python train.py --model="image classifier" --dataset="photos of plants, animals and fungi (iNaturalist)" --train_examples=77898 --image_size=40 --crop_scale_min=1 --horizontal_flip=true --color_jitter=0.2 --cutout=0.25 --targets=["order", "family"] --num_classes=[67, 181] --arch="resnet" --norm="groupnorm" --activation="gelu" --weight_standardization=true --depths=[2, 4, 4] --kernel_size=3 --stem="single" --avg_pool_shortcut=true --dropout=0.05 --widths=[96, 192, 384] --loss="cross_entropy" --init="trunc_normal_002" --residual_init="none" --optimizer="muon" --muon_scale="match_rms_adamw" --lr=0.0068 --momentum=0.95 --nesterov=false --orthogonalizer="newton_schulz_5" --adamw_lr_other_params=0.0014 --steps=7900 --batch_size=128 --epochs=13.0 --lr_schedule="cosine" --final_lr_fraction=0 --warmup_steps=230 --weight_decay=0.02 --adamw_weight_decay_other_params=0.01
Rows from block 3, named by matrix and row number. Rows with one number belong to one channel. Each number is 128 + 24 x the weight over its row's rms, rounded and kept within 0 to 255. All counts start at 0. Numbers have three digits each. After the name is the row's rms in percent of the matrix's.
# convs0: first 3x3 conv (model.blocks.3.convs.0.weight, 192x192x3x3, standardized in use), inputs 182-191, a 3x3 kernel for each
# convs1: second 3x3 conv (model.blocks.3.convs.1.weight, 192x192x3x3, standardized in use, transposed), outputs 182-191, a 3x3 kernel for each
convs0.71 100:135136125125131124108141095140111093139087080154095080128124113102092111111113107152151138119139154109102115208171148153112098143125108122141123091118155122134202094129131092094162121119162129142133132152149157155162155129118148145131118125123113149124157198141119141123
convs1.71 093:108112118114111146135128124101107127098123140120127178123109119126101112113114134139152138145121108138118133219181158139104104138145125128141146137142141178174141121133133139138131101131125110109093163147141136137139100113146135155184134157161123121096158145143095104102
convs0.72 098:119125135109095112103110120136148149146144118141162169157149135153125118107107130152130107172167140149126089158144128172112089168153126103086095103104106092083126149123119149105084188120102203225182153164138155137129171197156136125094153117115165161154164149140147111111
convs1.72 102:139117116130139146090063069123126157151171154145129141088097130056121159109149126091095120114127132106125113118133134101083095109089112139127126138119137103095097122150146129092092113107109143129106126160124154177150160162131171161137139152139131114092165132112138121103
convs0.73 097:098121106110153115121124102107106134126138119096078082113131078098156104141130081193145148142110133109116125125106127103121109118108099142139092126145138121127134103099120113124142117121131126166159108129155125149149125159162120131137113130123118119119099098114156173156
convs1.73 096:153156149124114104110115097108124128142151108169156105146149133172132072098119108138114126131106112138126185130133129140161116105133115143130085148121123114139120176118110128114096136123126160159156128159122173139131132114094108106081133132136118121123140109110152161161
convs0.74 100:097099109122123165140175201140137142126125118101133115157161133118147147110156173135140126123149115052080074102149140113143154074080139146110096094082109111151137133109093133137100114104087114155171145155145078125117084134114128123112120103099100120104074086119119109115
convs1.74 106:143125176117084111136131135113106093106120135150126146131099108106084113101139141161118123144090131147107122125111081092086110102128138160135126109120137127140129096093098147130095118107135119145136156123158138131123121108092155127104118124123119123122078110118092109114
convs0.75 100:115098119116132174139152206131134110147133120144094078172141117151107107134094128159115087119117099089107113164147103145115115100117157121114098096104099130121118166140121167164144165154137165150120195140124156143127155146140125113141123129134102095104133133158159127123
convs1.75 091:168138114165119108157134120127105163111113163113102137131108121093110115082118115093079147097102177108125169142155139145140144152127148109124125137120134119107112142152130181139132142104132125136138126130099142176139168143133174129113140141124154151184176135142145148163
convs0.76 100:134145132115132117115108118135091103116104124123112138130105146111098155120068110111120135191164163119098101138112116101094108141123110137148154139165157091107100146138136135132135083082120136133116106140137102110116169163131094109141148129117144140133131139135153143125
convs1.76 109:140144144113123145094085115152148136111134155112102139130123142092108123114139128153180162160196173111133125094088073117120107075115124125105120101141127154188173131126150137142149122108128101131108164152139175176176102130132123129141117113127138112102131108092127101081
convs0.77 103:144137138130129113139107139102135136069110115121122135126161154079109139086139148164140112151135108141140121135108104119093116097112121078069102108127127113140110127099167128110149128123130159163144097118118110156160114104112063071106102102097134147123108125109106117142
convs1.77 095:134106111121100108155133100121111118133135168126149146180103101127097089077121158136107120193152141151132150108112123109119100101125117153131153094119119114141153146173139154138096143113095104139126135114103117134167153163173146151157142143137165145150155150130137127140
convs0.78 100:109133118139133131161165148125145131113131134106124113024069089153129109119155141147119130146183192079112135081111115150131116104090100157137135125115147153126139125115121153130141130131157067102138171221194137134124126154165136133130085092090096111100091123113103108107
convs1.78 092:088093129093103118069070091132156138124144132151112117148116150105150167194158109127150111147179165109115110114117103157144134151157159160118096126105093145135138113121113094096110108137142074110123120177176117126139143138144159156138154156116106084090084086096133135148
convs0.79 099:158170142122115124117096124144117086115112104132142133131123090165077091134124136131121149116127149136111135153117098126124146144155146128149119139138138133136156178106109186128117108103119134150124148181161160137128130116139100102127100098086123143142073067105140130104
convs1.79 090:133173212137169145135142159154145126134121140117087095125104111082117146159160144190131096137134100139127156124113132141131114137144142156165159135166125132150095122110124108093115120118125172149137135147135130127117137159113125122125121109120117099129134124113146145122
convs0.80 101:106099126096087096099111129155129107150120112102120111151150141159141109120118112127108108108106086180162106134142155113131060163108055154129116124129129123143156155155145136089099158108099126132144128166143098136128128147118133144122148134119100090101111092100104089093
convs1.80 097:104091123089080121096091094097120125159131135154172168109155164126157148121108125110120166089100140093132144134133123131135119155124129115144114156149127141143175084096141115107159147134159133161153162165168147134128155141116160136113157145170135141126146142119114093091
convs0.81 100:129144132096109107099094097120068082180119108168144118109119131141148114121113160138136134174158117134137120173150098152184128135170135170184138144164141116103097134122087144157132156176150104125156134151151153181162103106091144148135120139144147155147176168160152132098
convs1.81 091:119119130111109157121132163161149161169168166130133118094120152130140142181165141118091097123103114124128144130143145139118119091100070116107125076088146084146183158105125093104130124130142122119121166138146155119126154156122115138156108126135092081087122099097140136121
convs0.82 101:114142150148143127163116118097108113146140123181172110062101104124148128147183144093117099136114114114126166118103089148146133161137127166146103118144161138140139084133119111162128133160171145121119106122123119148137140137071131108113104127140117135143155146143144140135
convs1.82 114:118145119146135123172126102130109122140120115147114106115102145104155144150154112088089152103124127145131121156162158124120132125100126140162171103155141116136175137147144126153127129142129150136129134144148111122127139179154124146167118106128114099113088085106094113143
convs0.83 099:133124116111108126124118103140113131160142167114152142121125122124108129088156167139104112111090107121089116098127148070135147095116134131156139110134133123108082117161127119139157106128170137150153153168154123169145112112123108143146148125144140137146130144142079113109
convs1.83 096:110097116116120127145135123130139129109132124082104144130118113100104111089110145148147191127111175116096147107101122089104095085107114114116112118116110154165123116094104128136123082157146150139163166154189160142149143123106131138147149132119129129152117146164107136128
convs0.84 102:132128163141128138107126141155143140111134161136142146113144142115148140096103142080130114143132096154171112118128158107150142106096110120142141122147131074077104129161126120169181091136187096114101139139117150125129120140126135133127133094094132146134148134168115127156
convs1.84 095:143145104140137110148158139105127144087125119127134127144112093135119082147139112160125126196148108166165122108103113102098100067120109100123111124136128138150137145128108107122131102160162123116154134094130139152149141157173103139169118153141147139122141154131135131138
convs0.85 097:135145150137138135128133150170152140165132104110101111114150153118129178105139168147112144066108120122134135148146152132139149114140171138153161179156181133143187131145125150153161151118125121119135137145146133130163084087161122128192112139135138101137115106138130143147
convs1.85 091:127151131138123109142135121083120108123128118128137137132120118163169117180143094201187163144123141150151156140140125156138157146159177117130171107147130111123095128145119146159137117113125150126096117105102116107103139152112119137107139140139163159148146134115127129115
convs0.86 098:142130125125121132101114119117119144113108127113124143140116105145133086113140099118139074130144097144138143137138130124137129088116137113138108111193168107147158118132115074151153095148174171160170135122150166140150121149162139114138136111123125106107096103132090101115
convs1.86 090:131108124137113123134133158112130087090094094120094102152142094105114086105136096178174164135124122113107123095095103099114113079092105112113121143135132130149139138123144128153172137172183122111140123136151114118138134143105131134095139151110180161134169146111123116114
convs0.87 099:122116142148174165129128112121138166089131144105108109100101087141137107099065145145123120150118146110104137117156153147167156130140116170156123156119117125153143140139112121112135095087115125125148125143122119103131128143164115136132113099108092105106147177159148150109
convs1.87 095:114108117109122102124128127117129131145140072089070103145132130126127130121119104160181195132145161120187164169169162166164141130125134148171139114108113109110143139129090137162111099156138154120128137134157107100108116107086158123073120123111133135171147145150121154163
convs0.88 099:123102144110098156133096119087100100121133164124135163070132137081118143162152153137109135124112169135137136113116124120117134135146133104159183184159168167178169124111091114119136080089146129118118118124137135103085124115112158119090146119110155139133146113147147101122
convs1.88 092:181157114115126105099106098167147172177106101129127114073144164135135100168084078104133127125143118105106117115126134096118125106116140115117108127131106137111069100130118101124117122144111128115138119116135173145123119132131099130156124129152127140122106134137074131131
convs0.89 102:129101095148133107147129128104108120107159102114135142129099078112110063130112110137124155102124134118114109100111157085155184102142144125107138101094147110109155124134105128126123122121131119105109130126106161141120113143162089120133098099100087108113113118080111088085
convs1.89 099:133129144142112137122106146142162129149131133150129134157127135119148163150170149155174132135131128117122145145114113124110119104101093109123108132146134134156162121172127112145150081144157130110103125123122116095135154167147137138135129166134139159160126148144137122121
convs0.90 101:135152143145143154160115108112131131102133129116110110119123157138165113147116106146127107151096134168160118133123120146116107150124099166144109174138109164146117128080147131091124159134093123095109128117119142111120154144114133153119152139115099093142087093132109068117
convs1.90 112:100088131125092115122117101077088099139114108205173121167141102156134103137111142047108182079124158126135164103107092131155136140121130124147172129139185111090147087110150080100145101109148128136113154173134153150141126115165094094125071092120123132108124108104115100115
convs0.91 101:163126121166150132120132156108138123117140095123139132091074120117128127134135144129099121141094119184127126137114128116125145131163141125126122132123135125119142121119139144118109143097101103121113082105107090115106135122129090103103107115119156123093142143104142156144
convs1.91 109:106086073150106142183123134121131130112112143103111147148144134131119116140133136092070101111109103121127113168158141136138147115131112117111139098102110123094091148100106183127116153134108138148126136104106113115114106111135122132148127112139135133126170147135151108092
convs0.92 099:151160160133131149105126103115115131126137137151187141135111112132127103137106103124148144115140103132119106116106116081128149139164130152155143123152098130152084134158148136156141094119112160159122148143142174195173160167162122133141140140176155142125098117112127125106
convs1.92 095:181150123144128112117091082163139152175159151150125121091131126106149105151142068152173190125150163147131105150130140124101114123113125096086115098093104126129130126117085125158124121115114145123128153110111106106119122119137137105133175141150135125128127122128123127152
convs0.93 099:143154115140170118137133126148120107127126105140118121140137161119122144109111138141111123126130118137145109163154177151170154137135131158176157151160148163127122159134151146131151118101117128125127128159112168173140139135144126164152134175192126121125147150130160163161
convs1.93 103:118130148101119119065115084087086102089142110143186140154096079141086134108107157095113120107120131128126123117131119139140137156150135098122116081096107098095090127124121140125117114109113171163157142130146105122144152166187154147175141142169123110113093111126114128137
convs0.94 101:139169143159099078121099094118164144108128123136143150101082126103152101176157077125086084132127123103147127107120123121097124099107128158153127130126099129107153121172136146152116177171119130110106083114122142173171157150129140135120113121137156156158138128124106100106
convs1.94 111:137140127147129121068080105138151132139110133148117074095142155160132118182108082100137157110148152134090088153154153121132130130126130162153170123134173138130146128133127123119135157124099107109085142141138087131154147148154117118152115119132105101082081089091100099088
convs0.95 098:122130122134113106102138078135108114136152168138153150120095111122089140107161155098146170103105105128074121112136132139119128133137113118140129131157121118122123113147170096102125090121113143122138137124161125160163106132125159143144158153170114150163121123125115111135
convs1.95 094:127120137110086108137114100137147129132118092117129115143121107105116112126126141119132154145138186135104147124115115109109106096101129121116112101101096092107104125111158121109125131093098096141132085098131121091113147179141089136127065086137124126151137108127169154135
convs0.96 099:117133137137144155158150144099109115123145182120149140117104110133113158115122166184155117123128134110121120119111101113109125134157137113116108151134131102111088085092079102099105116106120127117112123111114159135160133114125115099115136158149128136128165128125163134135
convs1.96 098:102163155118173169125118151131140099141107094124063093125150119145147127125139101116157159125109134117105107124102123146127137144165187094090111076115108088121121154124095144139120161155126071089113120109133123094121101108101101102117109104123119109138111111115114108145
convs0.97 101:171157158140125125131139128090119139138128168120128151104092148064088110106117109152148175149119134176129160155133124096080131109131143088118130072123138115140125098136145108114151131149188124089080100112109087086084145147116139143120102129117142121124113110119158140117
convs1.97 105:130116109112139142083106122133152102180167119145140137099125159127173180145126104118154167119128131102093093119111133161140145159163178117139119137169108130135120153115138142121133148142135102097110126117158136119127122108107135131116139148132119127133107105106123128131
convs0.98 098:145160135111141130111137170162122115106090135086115144102142198133148126145116106154169123146157118140110134126118129098115115121127116109113149156147137132143100102110121082068103126132101133123144093125159140143109105100113096108132083088133148120155117145127129147130
convs1.98 093:092120146084110121073102128119106098144117119143119103104125115095136112144125088076106134096107099118104101167163139161138128158140135156107182137126195150138147164176140159152156193130157100121127105130161083088132139137126120132129133129133098117106085116129095111161
convs0.99 103:133155124162162137110135100111129124129127125134130104106146153126130127149095107176158100156155129129143132134116086122099098119107128156119116103118110110118131153177163173172167161152117137161142129163154126128119132120123127150132154122110142145119149118113119121108
convs1.99 095:098101128142121130150132151120125114117131131118141128127147156119152140148147122154189151164185153133163159142139139123133138132135116173124123168154166154160190130120135133122175137169196117132128153149139156142133148140137156170124136145111139100096134110092132103099
convs0.100 098:129122109146146134121118112155135130120152153103153158126105149155135145119133143103163113105114067086090074115116138127154139126116086141133085131129118153115139194182111161162134119114145097097135127123130130130156134099125127094120126129128117109122146123143168129137
convs1.100 091:140159153144137131140131142119111119139096137157121117111115116115155148144148114115136147108120139108141172127111099144132135115103113151107143095120168134148156146119118103122123169166135137134134158148130161128121110107101134136165121113156136151154123103111125104120
convs0.101 101:178157179149118133138109115087084088127169126119117105133115092118129118136097101143143102146141141116140143136137138149129113163146138134139143119093101134121127127132137162153137154144098134112126155139126127095096095091089116117101124115091121125119129121126152123122
convs1.101 093:145156143150153144139149158146152169164158144121092107107108126126123130107104133081092116145137140131115110112084084097113113139130121149143132144130128154159183160159131121125105109109106121111113107092131120076104131096076108087060119127094104092103126120105137132135
convs0.102 098:145133155142118125178161163162165123132143124121119144173143145144140141133125153157135174129115125137168147120099081133137115140144152158174121163174149169142119145106108133102102118112094117103086100124116103148132115122140125149170110099146165150144120152173123135143
convs1.102 109:124125146132131141121109130122109135099088140093114122136122120174119088150081090089117114120117109119114111158181180143134143145139163068113129091112109087136108135144145158128096106110082107120103095095097087092115108116135086103125103106131144154174144156171136142153
convs0.103 098:137117138112088131111105098110113116159144109105103084107111103115128082099139114099101136117113124111142105115147143154145138124119157123116115096092112143128133135130125114144140094107156131111093187194149116120113125155164124110127146128151161127120165141142153156197
convs1.103 105:129133123144166176163167168101095090120148142100087109126110105137103109095121084111122102130140111095120127122147149093101101085108117099116134124123148149148146117124106150140111122142138138159143111133139156139120139145137089112115075085109116099107098087107123136126