From a checkpoint of a small image classifier: widths [96, 192, 384].
Rows from block 6, named by matrix and row number. Each number is 200 + 40 x the weight over its row's rms, rounded and kept within 0 to 999. All counts start at 0. After the name is the row's rms in percent of the matrix's.
# short1: shortcut pointwise conv (model.blocks.6.short.1.weight, 384x192x1x1, standardized in use), inputs 0-191
short1.249,101,182,162,180,174,232,148,207,224,189,209,114,271,233,230,307,163,176,245,204,237,195,256,164,114,190,148,263,198,188,146,208,244,200,272,210,242,251,250,227,162,193,162,153,216,151,202,224,250,190,162,205,151,189,204,208,289,193,97,282,243,239,238,165,143,205,132,175,188,213,174,190,209,202,192,148,207,159,205,318,194,243,189,147,199,275,237,115,208,174,179,288,204,191,199,207,187,213,166,171,220,239,232,192,197,233,154,319,202,247,260,234,185,149,199,215,201,157,137,143,186,193,171,190,188,176,235,241,145,205,197,142,156,296,226,243,188,213,167,227,214,226,175,193,172,181,225,201,255,170,208,201,203,179,171,184,238,220,199,189,180,219,172,167,230,215,214,245,162,226,227,173,199,183,180,142,257,222,148,177,128,281,123,134,202,271,186,205,213,198,232,200,171
short1.250,118,209,164,211,224,157,185,155,240,201,171,152,268,235,181,147,226,299,182,180,127,220,194,236,216,190,184,200,196,138,177,235,258,195,231,167,172,158,224,190,184,185,243,168,178,188,181,151,228,208,192,180,212,202,135,218,233,122,186,254,141,264,233,183,274,177,180,177,187,289,231,248,214,163,167,153,212,186,187,140,198,170,234,232,206,165,170,157,216,238,166,198,150,195,140,224,218,248,190,194,211,210,266,209,157,188,220,314,221,269,210,130,270,208,280,122,163,208,191,221,157,256,116,177,187,157,252,222,258,182,202,216,160,158,265,194,273,262,183,223,197,197,138,227,186,158,234,179,202,171,223,213,176,141,192,145,292,178,194,163,209,212,236,147,146,223,153,253,231,158,193,123,163,236,186,216,214,266,127,155,206,232,209,239,239,175,303,179,188,267,226,234,218
short1.251,085,195,142,150,173,264,200,174,168,187,249,264,175,214,166,205,211,207,205,182,200,232,236,186,199,181,187,266,196,302,311,191,198,119,155,170,187,189,218,157,187,194,202,201,216,174,255,165,138,226,138,207,206,241,196,222,251,120,257,138,218,276,193,178,164,185,258,187,175,180,231,101,255,190,255,215,207,161,184,177,163,228,274,157,226,219,218,220,252,174,279,210,212,186,237,252,260,218,180,209,211,249,177,218,221,159,280,195,215,157,176,240,210,176,187,217,226,230,202,197,226,149,273,243,135,192,170,172,215,197,174,188,242,249,156,139,159,140,157,175,175,221,290,162,267,176,264,160,240,246,202,224,249,302,209,187,200,145,176,151,155,178,128,208,276,189,219,209,170,177,190,223,248,170,162,163,202,201,226,214,180,206,114,197,173,152,164,149,105,156,232,230,212
short1.252,105,188,280,217,208,252,151,212,195,213,200,271,206,236,226,190,160,237,172,215,306,238,124,238,226,183,193,215,202,262,168,181,162,147,204,159,230,194,166,187,201,147,267,150,204,198,174,153,259,266,239,164,192,187,258,207,210,256,154,209,190,151,180,93,223,194,195,251,195,157,201,151,224,199,289,288,225,182,163,184,169,180,176,264,193,197,248,126,209,191,114,178,166,235,191,115,199,248,251,275,205,268,176,156,223,202,194,190,178,241,167,288,204,175,122,176,208,188,177,264,206,248,182,118,173,235,252,214,125,202,194,208,183,217,212,258,228,194,251,260,176,239,202,167,211,151,255,144,183,180,222,217,154,222,131,163,222,167,184,187,236,158,171,195,246,251,209,255,193,215,139,160,226,194,171,195,245,256,209,228,165,149,148,156,235,224,153,165,196,123,175,239,233
short1.253,112,195,179,302,213,174,207,277,165,257,231,154,154,209,245,249,201,255,245,175,232,218,266,232,219,223,167,233,246,174,170,166,153,182,200,230,247,217,162,217,134,238,204,193,207,173,222,233,154,276,219,248,162,259,173,248,169,153,132,119,180,169,202,142,196,202,150,174,176,181,214,234,179,170,263,191,263,222,242,198,251,210,220,279,193,252,202,143,217,165,168,193,194,170,204,265,199,176,185,138,170,181,150,158,133,208,204,231,234,134,206,187,256,153,208,190,206,259,172,173,169,229,204,229,222,272,198,251,191,194,204,181,134,206,203,157,298,168,223,171,203,210,149,137,265,189,237,169,179,201,206,177,211,202,149,212,121,205,225,206,181,76,98,152,202,205,158,185,169,299,178,247,223,170,147,175,227,253,179,186,241,252,162,255,197,171,209,149,185,263,181,188,273
short1.254,101,206,182,206,225,199,212,189,299,289,149,111,192,170,239,195,176,274,198,171,260,205,160,171,177,168,230,224,217,244,201,262,209,130,196,208,162,196,216,210,180,267,232,203,208,167,225,214,140,239,168,212,258,234,242,190,88,274,228,249,331,170,245,192,237,133,197,153,222,124,188,248,207,172,168,191,174,262,157,225,202,192,152,189,147,199,174,207,187,228,270,156,154,190,168,206,145,203,219,161,239,179,175,162,287,171,173,195,130,111,180,248,153,226,161,253,233,220,143,181,211,170,228,228,185,218,195,214,172,122,146,183,214,199,277,198,183,172,222,184,211,140,193,156,183,237,208,248,208,255,197,210,229,164,272,258,200,170,185,157,183,131,238,133,200,195,216,218,263,185,187,200,245,172,145,166,207,169,240,238,193,179,180,218,206,132,258,180,228,200,283,230,244
short1.255,088,193,199,165,206,239,245,255,120,257,195,133,222,235,216,192,147,283,204,259,221,206,227,187,223,189,221,212,156,140,163,177,247,196,164,154,254,189,179,193,148,164,205,177,173,215,203,241,151,210,134,233,124,193,162,217,213,241,186,141,175,163,201,212,167,226,204,223,147,138,233,227,140,211,125,232,184,193,245,219,238,149,191,180,244,142,154,146,206,260,215,174,159,163,208,165,235,264,231,229,169,181,230,137,205,279,191,202,235,168,250,192,230,139,174,266,210,210,276,198,154,209,167,152,228,252,179,220,213,229,177,302,234,151,228,202,252,250,215,225,180,246,101,206,246,215,205,210,175,200,179,220,115,188,216,300,205,169,122,193,203,242,217,176,152,292,169,195,206,313,168,170,165,241,210,219,228,281,132,269,203,131,234,215,191,174,178,187,168,211,215,164,203
short1.256,099,232,151,172,223,189,175,173,148,212,263,165,162,209,171,258,190,229,205,176,227,183,209,163,218,234,223,233,227,158,147,257,209,199,203,190,191,196,217,194,174,278,248,180,170,221,227,219,166,163,167,226,207,232,142,313,355,225,178,183,177,170,157,176,235,183,174,178,193,226,280,146,166,211,181,186,196,271,229,183,164,114,263,195,271,166,201,174,209,223,82,109,245,228,216,196,269,199,201,197,126,152,235,168,217,134,150,253,204,157,206,145,239,175,166,167,233,207,221,201,233,181,156,177,215,176,142,238,156,200,166,186,161,210,170,202,110,202,252,285,204,193,220,215,145,180,185,200,181,180,281,234,274,184,187,188,137,145,291,176,219,250,238,213,208,203,265,187,197,199,194,212,240,160,233,209,220,221,159,164,284,278,164,193,161,208,179,181,180,173,243,227,219
short1.257,104,267,223,184,263,209,190,192,170,176,237,186,229,173,208,211,268,225,178,186,217,125,221,81,235,244,188,141,133,235,195,253,156,151,218,173,240,200,193,281,184,200,155,229,161,201,231,206,228,207,222,148,139,182,161,182,130,169,258,212,289,242,200,245,165,196,175,168,153,187,129,190,208,269,229,209,174,181,193,235,245,192,211,252,149,163,210,155,226,201,154,134,244,215,221,205,233,234,201,248,206,228,183,205,206,249,235,161,263,172,185,175,171,225,165,99,198,204,278,227,269,209,231,143,172,181,185,95,206,161,162,212,177,250,233,191,206,210,177,221,181,254,273,160,166,167,203,147,179,138,160,158,254,171,253,210,263,152,96,173,191,241,208,199,233,168,217,210,215,199,246,187,333,214,287,184,210,246,198,221,145,193,228,177,157,169,173,241,176,209,223,249,199
short1.258,087,239,164,153,227,202,218,193,270,232,279,213,275,115,216,223,210,261,162,270,206,196,201,177,234,158,172,184,232,177,198,261,215,198,219,241,231,213,183,193,189,254,121,244,217,188,191,225,263,212,125,199,168,184,218,207,274,144,200,216,235,205,209,214,250,201,203,202,214,230,249,223,266,172,181,205,221,151,259,238,150,141,187,146,161,178,179,198,174,146,277,169,212,157,164,225,159,178,172,154,202,158,179,248,223,230,140,253,172,250,230,226,190,189,209,176,223,170,258,153,263,135,197,150,203,178,166,192,207,165,147,209,184,241,236,218,144,161,214,187,249,216,173,170,213,273,198,117,228,222,231,198,313,201,276,191,145,215,228,214,210,275,159,212,136,123,134,185,261,177,199,190,111,191,235,78,241,198,194,133,157,224,187,137,251,230,168,206,198,210,196,144,140
short1.259,099,143,201,269,201,108,224,151,180,183,198,212,249,236,218,248,134,217,202,181,204,187,221,213,256,260,211,142,229,201,212,218,161,204,219,225,163,218,184,156,256,157,200,223,151,219,184,235,209,180,279,165,218,217,184,192,245,185,208,233,216,171,212,273,210,241,289,190,168,212,200,249,180,235,174,225,172,168,205,204,181,208,142,154,158,235,243,185,235,149,203,148,223,187,177,219,189,292,129,225,223,351,189,134,217,230,210,150,126,234,183,243,249,220,292,283,274,273,174,265,223,166,181,176,207,225,177,141,181,160,174,200,229,166,210,157,163,186,210,152,143,195,190,168,199,275,271,233,277,235,151,178,177,246,199,224,235,195,187,121,190,202,124,175,190,195,152,209,215,174,220,221,86,209,161,158,135,235,128,188,157,204,234,149,215,196,205,143,184,192,182,195,186
short1.260,101,177,220,199,226,229,235,135,233,161,244,231,191,161,202,222,211,207,162,189,162,221,228,190,161,228,225,191,244,196,211,268,224,137,167,240,250,213,214,198,193,240,268,186,114,144,212,152,253,102,179,220,261,90,230,172,185,147,212,210,181,182,173,94,241,169,210,224,204,237,224,212,174,175,166,144,205,177,193,157,193,220,164,195,267,153,171,222,173,208,214,277,218,210,158,187,188,233,141,242,309,210,223,202,258,145,206,179,278,166,180,242,217,180,173,233,321,161,148,187,229,252,282,206,189,189,110,180,238,211,182,222,189,176,245,223,221,172,203,176,215,225,220,177,242,190,180,186,177,227,298,177,169,177,213,133,158,250,268,158,164,229,188,203,132,260,147,168,200,227,161,219,175,225,151,158,254,152,189,197,210,270,230,236,150,222,254,220,190,197,243,176,104
short1.261,100,137,196,140,214,201,222,205,187,245,207,200,173,312,256,227,205,252,137,260,269,182,267,168,180,230,298,164,190,174,140,198,265,296,172,187,247,179,167,163,194,208,168,214,271,190,254,156,169,241,182,216,204,218,186,184,225,227,253,172,173,66,200,142,213,142,248,151,208,205,228,176,273,179,229,222,153,181,205,211,227,210,195,206,136,214,135,174,192,267,267,132,240,173,158,245,184,262,218,208,160,207,208,188,179,221,162,238,208,164,268,152,204,243,174,212,225,222,229,256,239,216,236,202,141,225,177,204,207,149,171,159,182,180,238,267,254,193,149,168,152,250,187,187,208,218,188,214,237,175,129,176,240,215,158,287,148,180,260,236,150,170,159,129,177,165,278,221,138,141,186,220,220,213,194,193,180,237,174,189,164,125,226,234,228,151,171,169,200,201,245,173,199
short1.262,100,169,138,257,183,249,211,243,209,164,158,206,239,192,184,140,208,262,202,249,153,238,136,207,173,231,106,227,206,138,240,268,165,161,142,217,199,239,162,223,184,218,230,212,255,185,227,176,199,157,198,187,269,174,208,236,246,141,177,219,233,212,212,171,221,198,326,136,206,169,147,187,196,185,187,206,128,223,185,216,203,302,195,258,193,225,195,236,216,317,200,194,201,219,213,170,229,220,188,210,151,251,193,214,232,189,186,212,139,147,165,242,211,233,250,170,193,213,204,298,225,220,232,192,214,163,259,234,130,166,198,255,223,185,141,175,200,274,191,156,138,193,154,269,155,189,162,247,178,197,191,217,232,208,228,192,152,165,248,143,227,170,134,133,248,182,301,203,191,154,198,175,148,255,189,132,162,229,175,178,206,211,171,170,177,196,269,237,150,262,150,208,118
short1.263,089,173,245,185,151,198,177,213,153,198,150,200,273,148,178,180,187,236,211,165,199,182,234,240,187,211,242,193,180,153,225,226,140,215,160,235,150,275,221,130,225,115,202,147,249,200,250,166,174,228,238,192,165,245,233,119,258,168,105,188,202,203,167,216,211,146,147,175,168,257,202,177,149,226,184,196,177,161,215,244,241,228,139,267,205,214,191,236,204,193,256,214,203,215,244,198,218,160,183,172,182,141,197,167,161,189,221,281,195,232,191,204,158,203,189,202,281,202,166,204,262,156,196,206,328,277,181,177,209,118,286,174,190,247,159,241,187,287,161,174,150,224,179,204,199,261,126,148,181,238,298,178,202,197,266,278,214,231,161,187,155,232,169,240,202,221,216,229,235,194,267,248,135,157,231,206,189,177,258,241,152,216,230,153,139,193,202,184,151,169,150,245,218
short1.264,083,205,238,108,171,226,198,163,153,154,274,193,249,244,198,243,199,141,122,176,200,200,129,243,220,227,224,209,197,211,186,223,226,190,211,251,180,272,191,198,235,227,216,198,187,169,250,117,184,220,210,177,170,239,157,208,266,209,230,191,219,228,135,157,187,161,189,260,180,179,133,210,205,164,208,221,207,172,225,116,239,219,161,200,151,142,169,104,208,210,114,134,173,151,181,195,221,135,208,192,122,203,199,179,145,187,200,232,233,204,207,222,179,167,155,281,198,125,198,215,194,126,218,229,160,198,185,181,199,248,250,209,212,178,172,231,163,180,258,262,238,273,196,196,206,283,217,209,251,172,310,186,263,235,318,221,208,182,223,234,181,166,143,262,181,206,191,241,216,158,202,188,246,201,135,248,186,217,174,178,208,200,173,324,241,151,207,206,226,201,214,138,268
short1.265,106,253,186,126,237,187,220,132,263,150,187,217,197,305,206,216,194,185,227,197,168,226,242,176,121,280,246,223,247,156,118,216,181,219,173,194,197,174,114,218,250,195,132,263,227,198,169,186,213,178,195,252,217,234,246,227,214,168,122,187,246,177,183,175,159,157,197,285,262,134,189,190,220,229,189,152,199,207,185,235,205,247,188,272,213,180,208,195,221,218,252,161,231,187,259,231,205,260,191,195,239,181,167,172,199,241,188,135,219,79,221,163,200,134,139,224,128,127,218,241,186,141,219,203,221,285,246,115,181,206,226,247,149,218,233,184,186,255,195,208,157,237,119,151,209,202,247,172,167,176,182,214,235,206,218,176,211,167,152,196,202,268,167,249,258,283,249,231,196,146,205,236,167,282,209,182,155,201,176,176,183,221,142,172,232,181,213,179,176,182,238,135,226